config.yaml
encoder_arch: "vit"
model: "contrastive image-text model"
dataset: "photos of plants, animals and fungi (iNaturalist)"
train_examples: 38949
image_size: 24
crop_scale_min: 1
horizontal_flip: true
translate: 0.06
color_jitter: 0.2
tokenizer: "char"
vocab_size: 40
loss: "softmax"
embed_dim: 256
encoder_norm: "layernorm_no_bias"
encoder_norm_position: "pre"
encoder_activation: "gelu"
encoder_mlp_ratio: 2
encoder_head_dim: 64
encoder_fused_qkv: true
encoder_bias: "all"
encoder_qk_norm: false
encoder_layer_scale_init: 1.0
encoder_parallel_block: false
encoder_inner_norm: false
encoder_patch_size: [2, 2]
encoder_layers: 6
encoder_width: 256
encoder_positions: "learned"
encoder_pooling: "mean"
text_encoder_causal: false
text_encoder_width: 256
text_encoder_layers: 6
text_encoder_norm: "rmsnorm"
text_encoder_norm_position: "pre"
text_encoder_activation: "gelu_tanh"
text_encoder_mlp_ratio: 4
text_encoder_head_dim: 48
text_encoder_fused_qkv: false
text_encoder_bias: "all"
text_encoder_qk_norm: false
text_encoder_parallel_block: false
text_encoder_inner_norm: false
text_encoder_positions: "sincos"
init: "trunc_normal_002"
residual_init: "none"
optimizer: "adamw"
lr: 0.0008
beta1: 0.95
beta2: 0.99
eps: 1e-10
grad_clip: 3.0
ema_decay: 0.99
steps: 9200
batch_size: 256
epochs: 60.5
lr_schedule: "linear"
final_lr_fraction: 0.05
warmup_steps: 460
weight_decay: 0.2
Rows from block 3 of the image encoder of a small contrastive image-text model, named by matrix and row number. Rows with one number belong to one neuron. Each number is 128 + 32 x the weight over its row's rms, rounded and kept within 0 to 255. All counts start at 0.
After each neuron's rows are labels from the 100 images, of 14848, where the neuron reaches its highest value: "strongest on" is what is common among them. Only what is clearly more common there than usual is listed. The data: photos of plants, animals and fungi (iNaturalist).
# fc1: MLP up (encoder.blocks.3.mlp.fc1.weight, 512x256), inputs 0-127
# fc2: MLP down (encoder.blocks.3.mlp.fc2.weight, 256x512, transposed), outputs 0-127

fc1.427 [ 71 175 110 128  65 157 156  80 138 101 148 112 109 115 101 150 147 156 159 128 172 155 182 171 147  98 102  81 101 146  97 117  82 151  73 100 102 129 155 193 110  71 111 153 153 152 147  64 204 171 173 138 187 122 176  64 116  95 104 116 100 112  80 179 115 126 125 100 102 123  64 129 121 109 131 144 134 143 185 156 156 148 127 172 184 116 131 108 160 114  96 128 111  74 138 104  71 154 180 132 157  70 145 166  82 111  98 149 106 108 156  69  76 121  74 112  93  99 100  93  97 166 142 104 143  82 177 144]
fc2.427 [ 95 134 114 113 136 145 125 151 120 117  97  87 171 123 124 120 172 194 112 120 188  90  95  99 112 140 152 165 153 150 115 160 170 144 109 116 130 151 152  75 120 168 166  52 171 108  77  95  96 120 132 129 126 115 163 135 127 104 147 111 142 113 103 116 153 129  38 133 149 176 125 135 150 145 105 130 126 168  76 112 134  85 171  82  94 158 152  22 128 177 159  96 163 128 121 163 121  57  59 154 158  98 100 104 123 140 118  68  99 154 170 140 163 112 110 145 123 115 137 100 156  91 131  95 123 155 134 128]
strongest on: kingdom Plantae; phylum Tracheophyta; class Magnoliopsida

fc1.497 [140 150 117 112 146 102 133  96 130 138 121 124 131  63 131 168 158 164 169 111 169 102 207 143  94 122 106 129 149 155 149 101 170  53  68 144 150 127 117 153 101  98 147 110 139 134 114 155 118 148  66 112 161 149 132  72 155 127 132 118 109  88 116 175 130  90  61 158 128 108 101 132 140 107 114 122 153 106 187 156 179  69  75  73 115 128 147 143 163  94 145 158 158 118 185  77  70 121 162  92 144 137 132 179 141 125 107  61 114 141 133  98 111 155 167 131  99 146 127 132 124 137 166 178 176 102 128 107]
fc2.497 [119 119 122 146 139 141 125  88 102  68 145  96 161 185 155 120 135 171 156 145  16  92  77 134 188 155 134  93 155 103 139 150 122 106 139 118  71 105 160  81 120 181  80 115 124 119 194 138 143 117 207 131 138 168 148 120  61 150 105 212 143 158 150 108 136 135 131 137 130 147 127 130  92 146 123 160 103 106 115 109 154 109 132 129 152 124 146  93 106 123 141 138  99 170 137 112 115  73 165 175 147 115 123 110 119 129 159 139 183 139 123 165 184 154 147 184 145 123 127  87  90 145 156 135 156 109 168 136]
strongest on: kingdom Plantae; phylum Tracheophyta; class Magnoliopsida

fc1.422 [147 133  88 130 121 142  98 172 173 163  53 182 108 117 128 156 175 100 134 100 113 194 152 148 115 141  66 146 108 124 179  93 171 120 130 180  78  97 117 121  91 149 130 208 110  87 143 181 110  70 131 125 164 111 149  98 104 141 132 133 136 129 151 108 148 111 161  78 136 106 147 147 156  97  65  99 173 150 133 105 133  97  71  77 103 147 193  78 131 143 181  45  82 151 145 133 102 156 156 125 120 140 152 157 121 146 149 110  68 128 112  78  63 112 158 166 139 116 181 161 141 110  85 103 168 102 137 137]
fc2.422 [ 66 142 129 115 110 149  70  94 163 143 176  96 204 105 184  85 150  98 145  54 151 139 110 111 174 137 144 139 177 150 176  95 189 155 145 167  85 166  93 128 190 185  94 133  79 130 118 200 141 147 142 164 104  92 105 105 100 110 160  93  96 158 148 169  97 114 122 102 118 149 119 118 116  92 111 136 166 134  96 119  93 105 176 132 123 116 130  74 124  75 135 193 140 126  92 186  77 122 132 128 122 165  79 137 108 174 115 112 135  88 143  93 141 132 177 114  71  84 144 182 149 100 119  92 153  64 139 139]
strongest on: class Aves

fc1.33 [118 128 134 150 100 182  82 137 148 150 149 179 133 137 108 135  78  76 116  90 120 152 152 167 175 142  56 169 136 113 121 105 132 153 140 118  84 132 158 172 122 117 111 202 148 149 126 194 141  87 154 124 179  76 100 176 100 103  91 126 162 168 128 199 154 116  95 165 151 105 126 155  89  46 104 104 151 158 106 137 174 164 103 197 185 115 163 119 154  96 138  71 120 125 140 157  95  88 140 184 192 146 150  89  84 149 113 118 144  87 148 113  73 161 162 134 116 145 100 182 144 129 113 100 113  63 156 137]
fc2.33 [136 133 170 150 131 135 122 117 121 184 138 129 119 170 152 160 118 163  83 143 164 169 161  56 119 142 143 179 124 182  94 130 158 128  85 149 205 197 125 146 134 137 165  58 109 150  49 148  81 108 130 150 103 144 135  95 141 117 129 101 123 116 111 135 113 144 108 162  99  97 149  91 206 100 136 106 142 153 119 103 150 151  91  81  62  80  72 108 118 150 156 180 131 126  93 154 154 129 109 146 102 146 112 113 113 136 146 130  92 134 149 130 207 116 113 106  74 126  76 121 129 124 130 189 129  97 172 148]
strongest on: phylum Chordata

fc1.51 [124 115  64 137 145 148  99 133 121 105 135 150 132 166  94 141 106 150  61 102 112 145 124 163  80 135  91 163 140 113 107  69 161 102 128 123 114 151 117 145 138 156  92 144 153  83 129 143 182 129 193 126 140 144 142  80 171 145 107 157 120  72 161  66 149 120 109 144 147  74 141 174 159 126 131  97 220 146 149 172 196 174 107  97 122 179 194 138 134 109 125 124 102 132 121  67 115  97 117  99 140 111 133 149 156  93 123 142 157 124 129 108  83 183 178 199 149 209 117 156 126 150 145 152 160 116 106 110]
fc2.51 [115  19  87 136 100  83  95 156  87 159  98 153 153 144 109 136 130 120 123 133  96 156 133 105 118 206 121  92  77 100  95 109 156 134 107 162 198 138 149  99 129 209 144 109 116  49  76 157 143  62 133 158 101 150 158 177 123 119 165 103 151 112 150 121 155 112 167 153 208  55 169 108 113 144 122 109 156 132 103 132 149 135  93 120 113 105 149 141  86 106  91 155 130 115 119 124 171 117 106 204 110 149 163 148 131  84 150 113  93 132 112 175 141 153  95 134 135 154  82 157 132  94 176 196 180 179 130 133]
strongest on: phylum Chordata

fc1.287 [143 101 107 117 160 111  76 171 143 123  77 126 147 139 123  78 158  97 147  87  96 202 115 125 204 143 109  88 143 152 165  93 166 126  94 125 115  99 103 163 120 136 144 120 130  85 142 159 107  52 156 123 127 139 138 174 157  97 150  84 141 162 139 100 109  83 136 133 175  89 102 110  90 119  83  88 140 100 135  97 156 103  53 177 156 133 154 150 145 116 109 110 136 132  94  45 148  93 141  65 154 151 157 173 125 179 155 158 118 133 115 127  19  91 135 109 116 165 148 148 144 106 119 148 106 150 194  81]
fc2.287 [ 97 145 153 153 103 123 134 144 113  87  88  83 145 137 134 164  83 168 120 157 136  92 161 139 132 114 111 130 145 106  82 104  64 139 132 161  70  88 147  21 160  86  99 135  74 198 138  95 134  71  83 144 153 119 147 105 127 105 141 174 115 108  94 189 141 131 130 171 135 178 113 145 102 153 184 117 125 143 144 169  59 144 179 103 153 129  59 122 125  88 183 136 107 121 179 180 109 121 117 198 114 137 131 118 147 140 109 118 108 137 145 156 215 147 118 156 151 100 153 115  89 146 140  98 154 110  91 165]
strongest on: order Passeriformes

fc1.353 [133  98 111 130  80 155  85 109 151  88  60 155 111  51 103 103 168 112 128 127 108  84  81 178  70 105 138  57  76 142 161  90 135 118 113 100 124  87 161 121  98 119 206 132 162  95 123 129 109 151 172  77 151 166 190 172  97 127  94  71 118 185 146 117  90 120 120 132 150 109 109 156 110  95  90 164 155 147 118 124 129  51  74 135  96 188 157 150 135 137  54  75 105 116 132 109  37 136 144 108 186 146 160 175 148 143 131  88 168 129 164 150  74 128 121 102  81 128 131 124 189 130 136 119 132 177  89 128]
fc2.353 [109 137 180  99 128  93 126 130 154 137 107 152 109 117 156 138 130 112 108 143 161  84 174 111 105 157 140 165 109  99  95 202 138 157 162 107 180 115 109  67 110 151 107 139 101 135  63  86 161 149  96 221 126 136 180  73 185 182 157 150 121  49 129 117 118 159 155 128 128 154 138 157 179 165 124 126  96 155  82 126  84 103 134  82 137 121 102  95  95 151 135  79 161 111 128 143 148  94 158 139  89 103  93 109 126 143 176 113  58 124 144 180 209 124  88 123  92 153 137 134  69 101 179 108 145 144 111 148]
strongest on: order Passeriformes

fc1.7 [ 98  89 145 173 101 145 125  84 161  89  85 172 181 148 131 145 109  84 138 132  21 209 223 116 131 111 180  91 138  71 144 136  97 125 115 174  69 107 161  90  56  60 139 127 147 168 139 127 124 130  90 124 119 143 137 167  67 151  98 127 146 160 127 143 151 147  79 133 123 167  76 156  65 157 153 135  98 126 160 147 154 108 129 161 152  95 140  77 128 115 178 115  57 119 163 116 115 127 117 143 178 170 137 147 158  96  87 148  74 189 130 139 116 164 116 165 106 108 156 152 122 119 141 110 127 109 115 162]
fc2.7 [155  81  81 124  91 131 140 131 146 142 143 166  54 177 103  92 194  89 145 130 150  72  90 152 126 150 101 162 107 129 150 205 135 182  92 117 112 190 146 146 104 167  98 136 130 108 160  93  96  93 137 155  83 166 150 122 150 114 111 137 153 150  64 112 155 159 137 166  69  82 165 127 165 134  82 186  88 116 104 101 154  93 111 157 107 198 181 104 118 160  82 118 155 161  88 126 133 109 116 117 146  60 110  90 113 139 184 117 156 104 109 129  97 133 120 142 138 153 113  87 127 109 101 144 137 134 108 134]
strongest on: phylum Arthropoda; class Insecta; order Lepidoptera

fc1.432 [ 90 100 112 178  88 107  77 114 174 131  68 134 166 135  95 114 132  78 172  75  82 121 189 163  90 137 113 107 108 121 145  93 128 119 126 187 142 118 190 108 109 107 122 159 164 101 134 134 134  67 137  75 125 124 139 127 133 116 126  56 154 155 164 180 137 134 111  84 188  94 148 176 114 135 113 141 162 218 113  77 141  74  53 113 169 142 164  81 130 118 110  69 113 113 176  77 127  95 119 126 154 161 169 132 179 100 112 108 181 124 170 135 105 177 159 186 119 133 159 142 102  85 126 109 142  89  77 118]
fc2.432 [112  54 134  98 131 157  83 113 134 153 122 117 135 154 186 106 130  99 102 165  78 118 104  92 112 188 113 151 149 143 117 171 119 217 134 111 152 178 175 112 143 160 116 127 173 116 130 167 117 139 147 168  84 113 143 159 142 127 150 139 189 102 161 164 193 153 160 146  77  82 189 145 138 160 160 143 111 116  94 120 149 112 145 162 134  75 112 131  70 135 143 143 180 145 137 126 201  70  95 110 107 140 110  62 105 106 172  74  89 123 149 118 157 128  73 164  72 154 112 121 129 100  81 183 112 102 169 115]
strongest on: order Anseriformes; family: Anatidae; family: Laridae

fc1.204 [131 133 144 155 113  77 114 142 122  74 115  98 134  81 121 141 135 193 100 111 193 107 104 162 115  86 116 123 112 144 121 103  70 112  80 118  85 101  59 169 112 153 146  78 177 178  81 106 135 140 104 102 162  84 108 131 147 137  90  95 101 121  60 149 102 144  74 116 155 122  85 104 123 139 161 122 139 161 178 163 115 129 118 169 136 178 145 208 160 100 143 130  91 102 119  94 113 125 126 102 122 118 129 184 104 131 117 107 190 146 144 136  99 118 170 102 110 133 129  75 173 170 115  74 125 157 144 126]
fc2.204 [ 92 141 138 105 136 146 127  95 142 111 114 101 165 147 147 140  86 143 128 129  87 219 186 123 111 101 186 160 130 156 123  91 117 125  97 156  88 124 169 166 116 111  78 101 152 129 224 107 218 113 168 131 158 136 143  79 147  96 147 135 115 128 130 122 148 120  57 153 102 130  89 141  74  89 137  85 143 146 144 157 124 189 151 123 137  61 111 114 148 114 141 186  54 151 161  95 126 135 118  59 149 108 121 172  78  99 129 123  37 147 122  55 156 153  80 134  70  87 129 127 115 127 161  77 129 104 152  82]
strongest on: kingdom Plantae; phylum Tracheophyta; class Magnoliopsida

fc1.224 [ 98 102  77 189 117 121 117 138 104  93 145 102 149 110  73  82 160 166  80  97 149 129 108 199 167  87 160 150 165 110 138  79 178  96 122 115  90 159 133 187 132  99 108 124 168 124 144 106 166 100 114  57 124 147  65 133 134 150  93 128 111 177  73  95 113  73  57  93 181 145 108 166  77 170 136  85 168  96 125 112 122 152 102 112 108 242 184 147 138 131 107 130 147 116  98  96 101 123 110 153 177  79 126 121 101 121  97 136 157 108 125 134  48 150 149 138 132 187 201 140 155 167 109 131  72 179 118 144]
fc2.224 [ 39  93 109 173  88 129 190 170 124  91 134  73 139 109 117 171 152 154 129 133  82 163 175 152 158 145 119  96 125 139  81 138 104  91  93 115 131 123 131 103  83 100 176 152 150 166 147  83 182 143 120 126 115 163 125 160 164 217 113 153 154 156 137 124 156 101 126 136 113 162 105 106  53 126 106 107 119 121 108 119 147  95  46 169 166 149 128 150 132 129 179 128 100  95 107 142 107  96 177 189 176 121 132 143  81 115 165 149 188 128  99 124 134 121 108 130  44 176 120 118 124 151 161 124 143 178 159 124]
strongest on: class Aves

fc1.368 [149 114  83 171 135 128  77  98 139 111 105 166 138 145 142  91 133 124 114 113 107 151 199 121  75 152 130 162 177  83 155  84 158 110 100 165 102 122 103 143 115 128  96 118 152 130  99 166 106 161  84 103 104 122 102 110 177 116 122 140 124 162 120 104 117 133 154 190 176 152 140 141 103  80 131  74 159 104 131 139 107  85 164 131 100 161 181 145 111  99 169 143 153 148 180  37 113 104 108  97 190 128 132 135 102 125 123 125 117 149 128  95 129 155 206 194 105 145 152 174 131 105 149 102 132 100 110 155]
fc2.368 [134 183 118 143 103 121  94 158 116 127 135  99 147  35 101 133  99 176 124 154 224 116 108 152 105 121  77 125  91  89 145 189 121 161  38 131 140 131 158  83 166 145 131 118  94 178 130  90 135 174 109 158 143 145 166 142 166 143 127 153 100 115 174 196 109 134 152 189 120 197 123  91 150 162  97  66 109 146 116 117 121 150 146 127 109 142 126 155 127 136 140  43  96 102  79 198 139 121 129  82  67 168 152 110 161 144 143 148 145 139 152 134 161 128 122 169 185 120 105  64 125 152  71 116 149 152 127 118]
strongest on: phylum Chordata; order Anseriformes; family: Anatidae

fc1.418 [ 87 143 118 132 110 163  75 145 145 125  84 145 153  80 131 129 172 114 132 169 124 157 156 119 131  94 172 128  76 150 165 110 126 133 121 151 136 113 120 165 101 125 172 123 158  95 106 120 144 153  94  92 123 147 183 121 145 140  94  85 114 181 120 148 103 118  56 145 122 120  68 156 148 161 144 121 143 128 177 127  87 119  55  83  89 115 133  93 146 126  96  87  97  81 164 150  87 189 136 112 150 119 145 146 124 140 114  55 130 200 127 126 124 124 120 105 140 138 174 126 144 129 132 139 124  77 113 136]
fc2.418 [114  82 140 128 164 128 103 142 105 123  55  90 129 152 135 135 140 134  83 126 205 191 124 149  71 131 152 130 120  95  97  88 161 145  84 112  98 107 144  89 129 188 148  70 142 126 111 176 169 121  85 132  89  72 160  78 165 112 144 124 147  59 114  97 149  96 151 147 123 103 161  65  92 156 127 138 172 132 158 118 119 130 195 133 150  80 125 152 132  86 176 168  88 150 181 144 140  96 105  96 101 107 129  97  78 100 108 124 110 171 201  92 144 128 164 169  64 145 101  98 149  56 102  99 190  89 126 134]
strongest on: phylum Arthropoda; class Insecta

fc1.43 [131 167  76 171 128 143 126 174  99 166 149 143 160 137  76 107 155 150  98 113  77 126  92 168 164 128 134 152 129 123  60  86 145 120  87 119 150 105 130 164 134 138 105  55 102 161 109 111 133 121 143  82 134  69 110 114 134 130 141 130 138 125 154 106 166  91 153 128 158 114 144 136 117 143 185  84 149 161 131 131 156 115 123 136 154 108 139 126 120  84  91 143 161 125 117 100 148  96  74 187  86  64 160 141  70  55 145 175 121 127 165  99  99 145 111 185 152 114 119 120 155 133  80 105 192 115 156 145]
fc2.43 [126 144 180 104 120 110 119 120 164 155 114 148  85 132 166 130 163 106 122 180 177  81 148 114  54 105 125 110  91 140 130 165 111 135 140  77 107  75 193  80  73 160 198 101 102 148  56 115 106 187 110 117  87  90 156 162 143 146  90  89 143  89  88 106 139 160 113 117  97 138 130 113 129 126 131 151 109 164 146 175 169 127 174  79 145 155  51 128 139 164 130 124  88 101 149 124 171 101 158  96 129 110 130 100 139 148 136  95 149 153 145 121 157  78  98 143  75 128 125  90 128 117 158 132 110 166 168 102]
strongest on: phylum Chordata; class Aves

fc1.388 [ 93 108 106 118 113 114 111 109 104 120 107 146 162 131 101 119 145  66 152 161 146 140  98 137 112 113 131  51 114 140 130  99  97  84 103 143 120  67 135 105 123 133 162 166 153 122 125 144 140 163  95 155 180 141 167 142 142 127 124  97 118 137 110 147 145 107 143 120  92  71 115 128 112 139  64 131 149 157 156 134 142  90 113 104 115 129 131 120 114 132 147 141  95 122 166  83  84 113 120 143 108 119 147 125  89 106  85  93 160 183 132 130 102 169 111 105 121 148 192 148 129  73 169 122 244 108 170 112]
fc2.388 [221 168  72 179  95  60 159 121  73 104 143 152 155 172 149 152 133 165 163 167 103  97 115 140 120 128 140  78 129 154 115 121 107 113 113 120 167 147 119 105 153 130 103  79 100  88 138 153 130 100 149 118 140 164 112 115  99  90 115 183  83 140 194 141 133 142 122 136 120 102 127 131 126 154 106 103 150 147 153 147 163 134  75 118 105 136 158 149 105 115 118 200 176  66 148  85 147 113 177 207  98 130 149 150 162 100 150 156  93 136 144 190 133 164 122 113 136 126 107  89 103 226 150 171 148 132 158 134]
strongest on: kingdom Plantae; phylum Tracheophyta; class Magnoliopsida

fc1.9 [110 131 126 186 187 136 152 143 140 122 115 138 125  91  81 138 125 140 135 128  35 190 194 136 138 141 110  95 115 152 148  89 118 102  82 176 144 131  99 154  60 122 132  82 126 170 122  88 114 104 154  85 162 185 203  93 171 184 146 144 114 144 164 125  96  67  76 109 188 149  99  96 154 103 102 120 169 164 137 108 115 148  54  54  84 100 138 114 126 156 122  73 119  69 130 136  84 148 133 102 152 141 171 157 149 105 121  80  95 153 123 160 124 123 129  96 154 121 120 120 138 171 177 149 144 130 116  43]
fc2.9 [ 77  85 145  90 123  79 113 150  79 137 201 124 121 111 113 125 124 153 143 134  80 142 148 134 166 164 173 158 160 126 144 116 168 131 154  61 157 119 124 135 184 161  65 119 157 153 155  96 174  97 101 104 119 155 113 170 135 168 150 155  98 157 140  58 128 103 129 197 135 140 119 111  99 174 137 109 134 148 102 133 134 162 127 161 107 137 106 178 110  79 103 158 177  87  43 151 134 148 140 129 101 124 121  97 108  93 119 136  97 106 125 158 130 135  86 110  93 171 141 141 131 140 126 151 105 166 151 105]
strongest on: order Passeriformes

fc1.75 [111 132 101 107 147 194 129 149 135 161  92 115 160 112 122 130 156 132 130 112 127 178 115 124 117 147 168 127 104 117 149  96 138  95 104 215 141 150 108 158 123 121 105  74  97 122 171 131 160  58  77 126 130 139 149  93 203 195 177 152  95 164 165 161 145  45 123 147 164 116  91 123 147 158 115 119 180 130 109  76  98 130 109  91 140 107 165 163 109 118 136 112  45  79 101 117 104 193 117 128 112 144 183 141 129 104 114 140 151 139 137 147 155 111 182  88 221 138 142 135  92  87 173 126 200  75 104  45]
fc2.75 [125 116 132  63  91 115 172 116 176 133 151 114 151  92 122 134 151 120 150  58 119  90 119 131 132 132 104 153 174 109 137 134 190 146 177  63 137 131 152 172 113 153 163 144 184 182 158 142 119 196 164 161 176 111 129 186 120 152  80 169 152 170 134 106  80 122 123 124 120 150 144 136 102  75 134 146 140 186  73 107 136 117 106 163 151 160 100  60 153 136 109 107 150 120  79 179 137  76 116 100 133 149 116 100 149 146 152 144 117  96 133 132  95 148 108 119  95 143 120 135 125  68  94 133  62 160 129 138]
strongest on: class Aves; phylum Chordata; order Passeriformes

fc1.174 [135  96 105 126 141 184  75 114 153 173  75 156 139  99 125 119 119  81 164 105 120 147 146 137 137 132 113  73 104 109 139  91 123 122  75 177 132 121 141 116 133 144 110 117 135 132 160 227 177 134 149 121 179 109 206 132 128 178 130  92 161  91 100 196 124  92 120 125 139 137 101 154  93 107 105 117 154 133 137 148 114  91 124 127 146 146 171 140 101  97 146  74  87  62 172 149  78 129 115 140 135 184 172 163 135 102 106 108 156 116 155 149 129 142 168  99 200 136 101 138 114 135 140 141 132  83 129  97]
fc2.174 [126  86 111 128 151 107 157 147 119  91  98  82  95 147 106  87 141 155  88  71  74 144 105 118 162 171  86 150 143 149 169 101 113 129 141 130 185 129 137 148 123 125  63 134 118  96 137  79 178 126 181 161 127 118 174 105 174 153 196 176 126 192 128 139 114  93  64 146 166  78 145 131 148 139 120 147 178 118  78  51 103 128 119 148 181 139 140 177 112 130 133 173 187 154 141  98  82 157  98 193 112  78 147 185  73 135 166 141 124  75 113  71 137 110  84 122 102  92 138 107 113  75 120 178 114  72 130 116]
strongest on: class Aves; order Passeriformes

fc1.446 [116 104 108 151 138 109  93 110 100 122  87 169 139 139 117 117 133 109 146 134  73 161 114 143 155 169 126  48 108  68 123  81 128 116 100 155 118  72 163 144  90 118 116 138 147  83 136 100 124  72 135  58 106 141 146 178 104 103 146  97 150 186 128 125 176 126 163 134 158 127 131 146  59 193 135 131 173 197 138 110 153  82  80 144 141 141 171 118 125 109  88 115 140 103 116  90 171 124 142 132 161 150 197 153 124  24 100 143 172 158 137 109 121 185  86 155  94  99 167 167 136 130 100 107 148 155 145 130]
fc2.446 [180 116 195 170 109 137 136 142  69 126 132 135  77  71 149 127 119 119 154 160  97 132 119 117  99 162 162 169  73 199 159 130 101 124 143 169 138  87 122 132 173 140 118  95 140 122 160 102 109 109 121 125 137 144 164 136 114 128 134 120  66 181 134 137  65  96 171 146 130 122 106  73 143 132  76 166 120 104 130 100  96 178 138 139 114 125  86 132 156 123 126 150  96 107 153 146  95 169 156  51 123 201 184 156 137 168 103 131 158 132 108 102 182  83 116  73 113  84 104  86 115 119  89 109 108  74 161  92]
strongest on: phylum Chordata; class Aves

fc1.248 [ 57 154 125 110  85 195 152 142 144 141  78 182 180  86 117 171 126  93 135 143 146 166 130 171 155 129  96 112 137 135 133  98 101 119 149 148 150  88 115 133 145  78 152 200 128 101  87 172 112 149 124 132 161 137 114 105 158  50 122 130  97 136 126 136 115 123 216 146  90  81 133 155 136  75 113 106 145 110 185 138 140 100 101 119  71 116 132 132 150 129 158 131 138 128 143 180  94 133 155 187 133 118 164 164 108 124 129  58 130 209 104 105  82 164  73 123 142 132 177 139 146 140  91 155 148  49 119 168]
fc2.248 [ 91 143  84 142 116 128  86 160 114 103 116  96 202 191 181  93 117 166 103 139 106 138 106 144 111  79 178 122 121 150 144 101 158 154 115 164  85 128  85 110 132 116  86 108 102 141 183 144 149 116 156 115 134 101 172  97 127 119 128 165  69 107  84 144  83 137 134 148 113  89  84 194 103 114  91 116 141 170 176 131 142 192 192 121 146 111 127 131 146 111 130 220  97 149 130 123 114 130 176 102 153 101  76 122  67 152 165 186 119 144 183  23 112 125 143 140  95 120 114 126 139  81 120 140 172  96 129 159]
strongest on: phylum Arthropoda; class Insecta; order Lepidoptera

fc1.319 [ 64 125 106 183 136 167  94 154 101 105  78 111 121 136 112 103 101 118 108 161 149 115 105 116 125 118 150 127 115  77 120 119  97 143 107 169  48 127 141  85 118 143 100 160  93 118 126 165 160 166 132 149 121 142 114  87 109 102 128  88 125 168  40 134 118 137 126 132 107  99 106 174 133 147 113 152 148  82 154  93 148 165 159 141  84 137 134 110 126 145 149 111  96 170 113 132 113 176 162 122 181  83 126 151 122 151  79  78 103 195 143  90 127 118  95 137 127 109 189 111 132 132 129 120 164 100 130 146]
fc2.319 [158  77 133 140 136 123  97 109 108 217 127 188 129 127 107  77 168  93 157 129 203 116 127 131 129 172 112 139 115 158 164 161 113 164  88 117 157 142 181 137 101 160 182  98 133  86 106 180  72 130  66  73 105  93 159 172 133  87 170 108 161 165 146 163 175 128 160 141 111 153 164 135 126  90 101 128 130 140 105 171 157 100 116  81 116 141  87 137 120  70  78 104 109 138 176 144 107 149 108 100 104 172 162 136 102 111  71  62 173 105 190 107 149 140 119 126 114 132 143 126 125 132 121 144 111  73 127 123]
strongest on: phylum Arthropoda; class Insecta; order Coleoptera

fc1.367 [130 150 105 108 112 156 103 173 114 124  48 123 177 102 113  95 140 160 156 151 147  93 170 166  81 152 150 157 119 146 131 106 107  97  80 232 140 125 139 126 114 118 180 120 111  98 137  84 167  88 151  96 148 152 146  81 173  94 168 107 102 129 113 186 113 112 117 133 100 124  99 143 146 144  61  73 140 127 129  65 114 113 130 111 135 165 154 143 146 126 169 133 107  66 158 113 126 146 125 157 128 137 148 150 212 169  73 124 137 144 153 134 178 134 103 129 189  95 142 110  97 141 156 111 183 122 109  72]
fc2.367 [116 113 120  75 135 129 138 111 147 108 178  86  80 126  95 120 169 104 135 123 116 114  99  57  86 176 140 125 130 113 125 140 163 145 190 119 142 165 103 145 150 143 150 108 153 118 117  97 133 136 163 218 123 150 118 157 110 144 134 157 161 157 118  77 148 168 131  77 168 157 172 118 193 147 134 188 143 149 109 102 126 153 142 139 139 137 115  93 104 173 111  90 176 156  73 156 145 115  79 110 140  66 117  92 108 114 141 168 127  88 127 180 115 121  86 132 109 117  97 124 134 107 126 139 118 163 103 130]
strongest on: class Aves

fc1.394 [161 100 135 129 170 100 174 136 110 170  56 123 160  79 115 203  93 129 129 134 156  99  55 147  88 111 106 110  92 164 147 109  53 142 138 135 144  95  61 140 123  83 126 135 157 157 111  96 111 100 106 101 176  98 138 113 131 100 116  95 173 100 108 148 136  89 115 107 125  97  96 112 125 135 120 131 154 124 135 173 153 127  91  62 138 155 148 219 140 125 123 147  91  84 156 110 100 153 142 132 123 167 152 133 146 131  99 132 186 136 172 115 111 136 141  93 183 132  82 112 193 168 142 117 134 128  93  63]
fc2.394 [ 92 142 146 149 120  70 156 165 114 106 197 125 143 137 130 132 138 149  96 150 144 113 181 179 137 109 166 136 146 156  91 110 164 159 156  49 141  72 106 142 121 162 158 116  89 164 162  98 165 122 197  91 105 139 125 109 133 168  74 145 127 113 151  68 122 150 130 104 107 180 112 140 134 141 134 136 120 206 148 144 144 183 135 137 142 182 118 126 138 194 107 130 112  72  86 164 156  81 174  90 137  93  96 152 162 113 176 135 133 162 129  85 123 139 103 141 131 127  92  76 165 213 119 101  91 163 123 100]
strongest on: kingdom Plantae; phylum Tracheophyta; class Magnoliopsida

fc1.129 [119 100 104 161 155 147  89 123  95 110  77 103 170  78  95 111 123 157 151 104  73 117 150 157 144 115 113 106 128 155 164  96  98  86  88 204 160  87 117 111  88 106 128 111 138 154 156 123 136 132 151 116 145 137 153 154 164 136 153  97 105 131 110 138 129  61  89  85 146 160  42 172 118 136  99  76 154 113 122 137 120  71 132 114 131 165 154 175 122 113 163 145  88 116 152  98  64 126 141 136 154 159 154 181 200 140 124 110 167 140 155 130 130 140 164  97 109 119 150 139 130 158 230 101 221 109 106  32]
fc2.129 [113 133 144 113  49 104 195 124 109 151 199 169  68 136  89 100 137 114 127 104 148 118 117 127 131 123 137 151  92 165 125 137 151 170 190  77 183 149 122 185 134 107 118 126 119 168 156 125  92  99 122 143 105 189 139 191 143 125 135 189 113 163 111 103 130 173 147 130 138 149 154 114 155 126 154 143 133 145  84 136 139 166 133 123  81 120 101 121 114 139  79 126 168 105  75 188 133 151 101 130  92 104 147 145  96 118 120 166  79  96 132 138  94 128  36  95 115 118 119  99 132 146 125 155  63 100 104 140]
strongest on: class Aves; order Passeriformes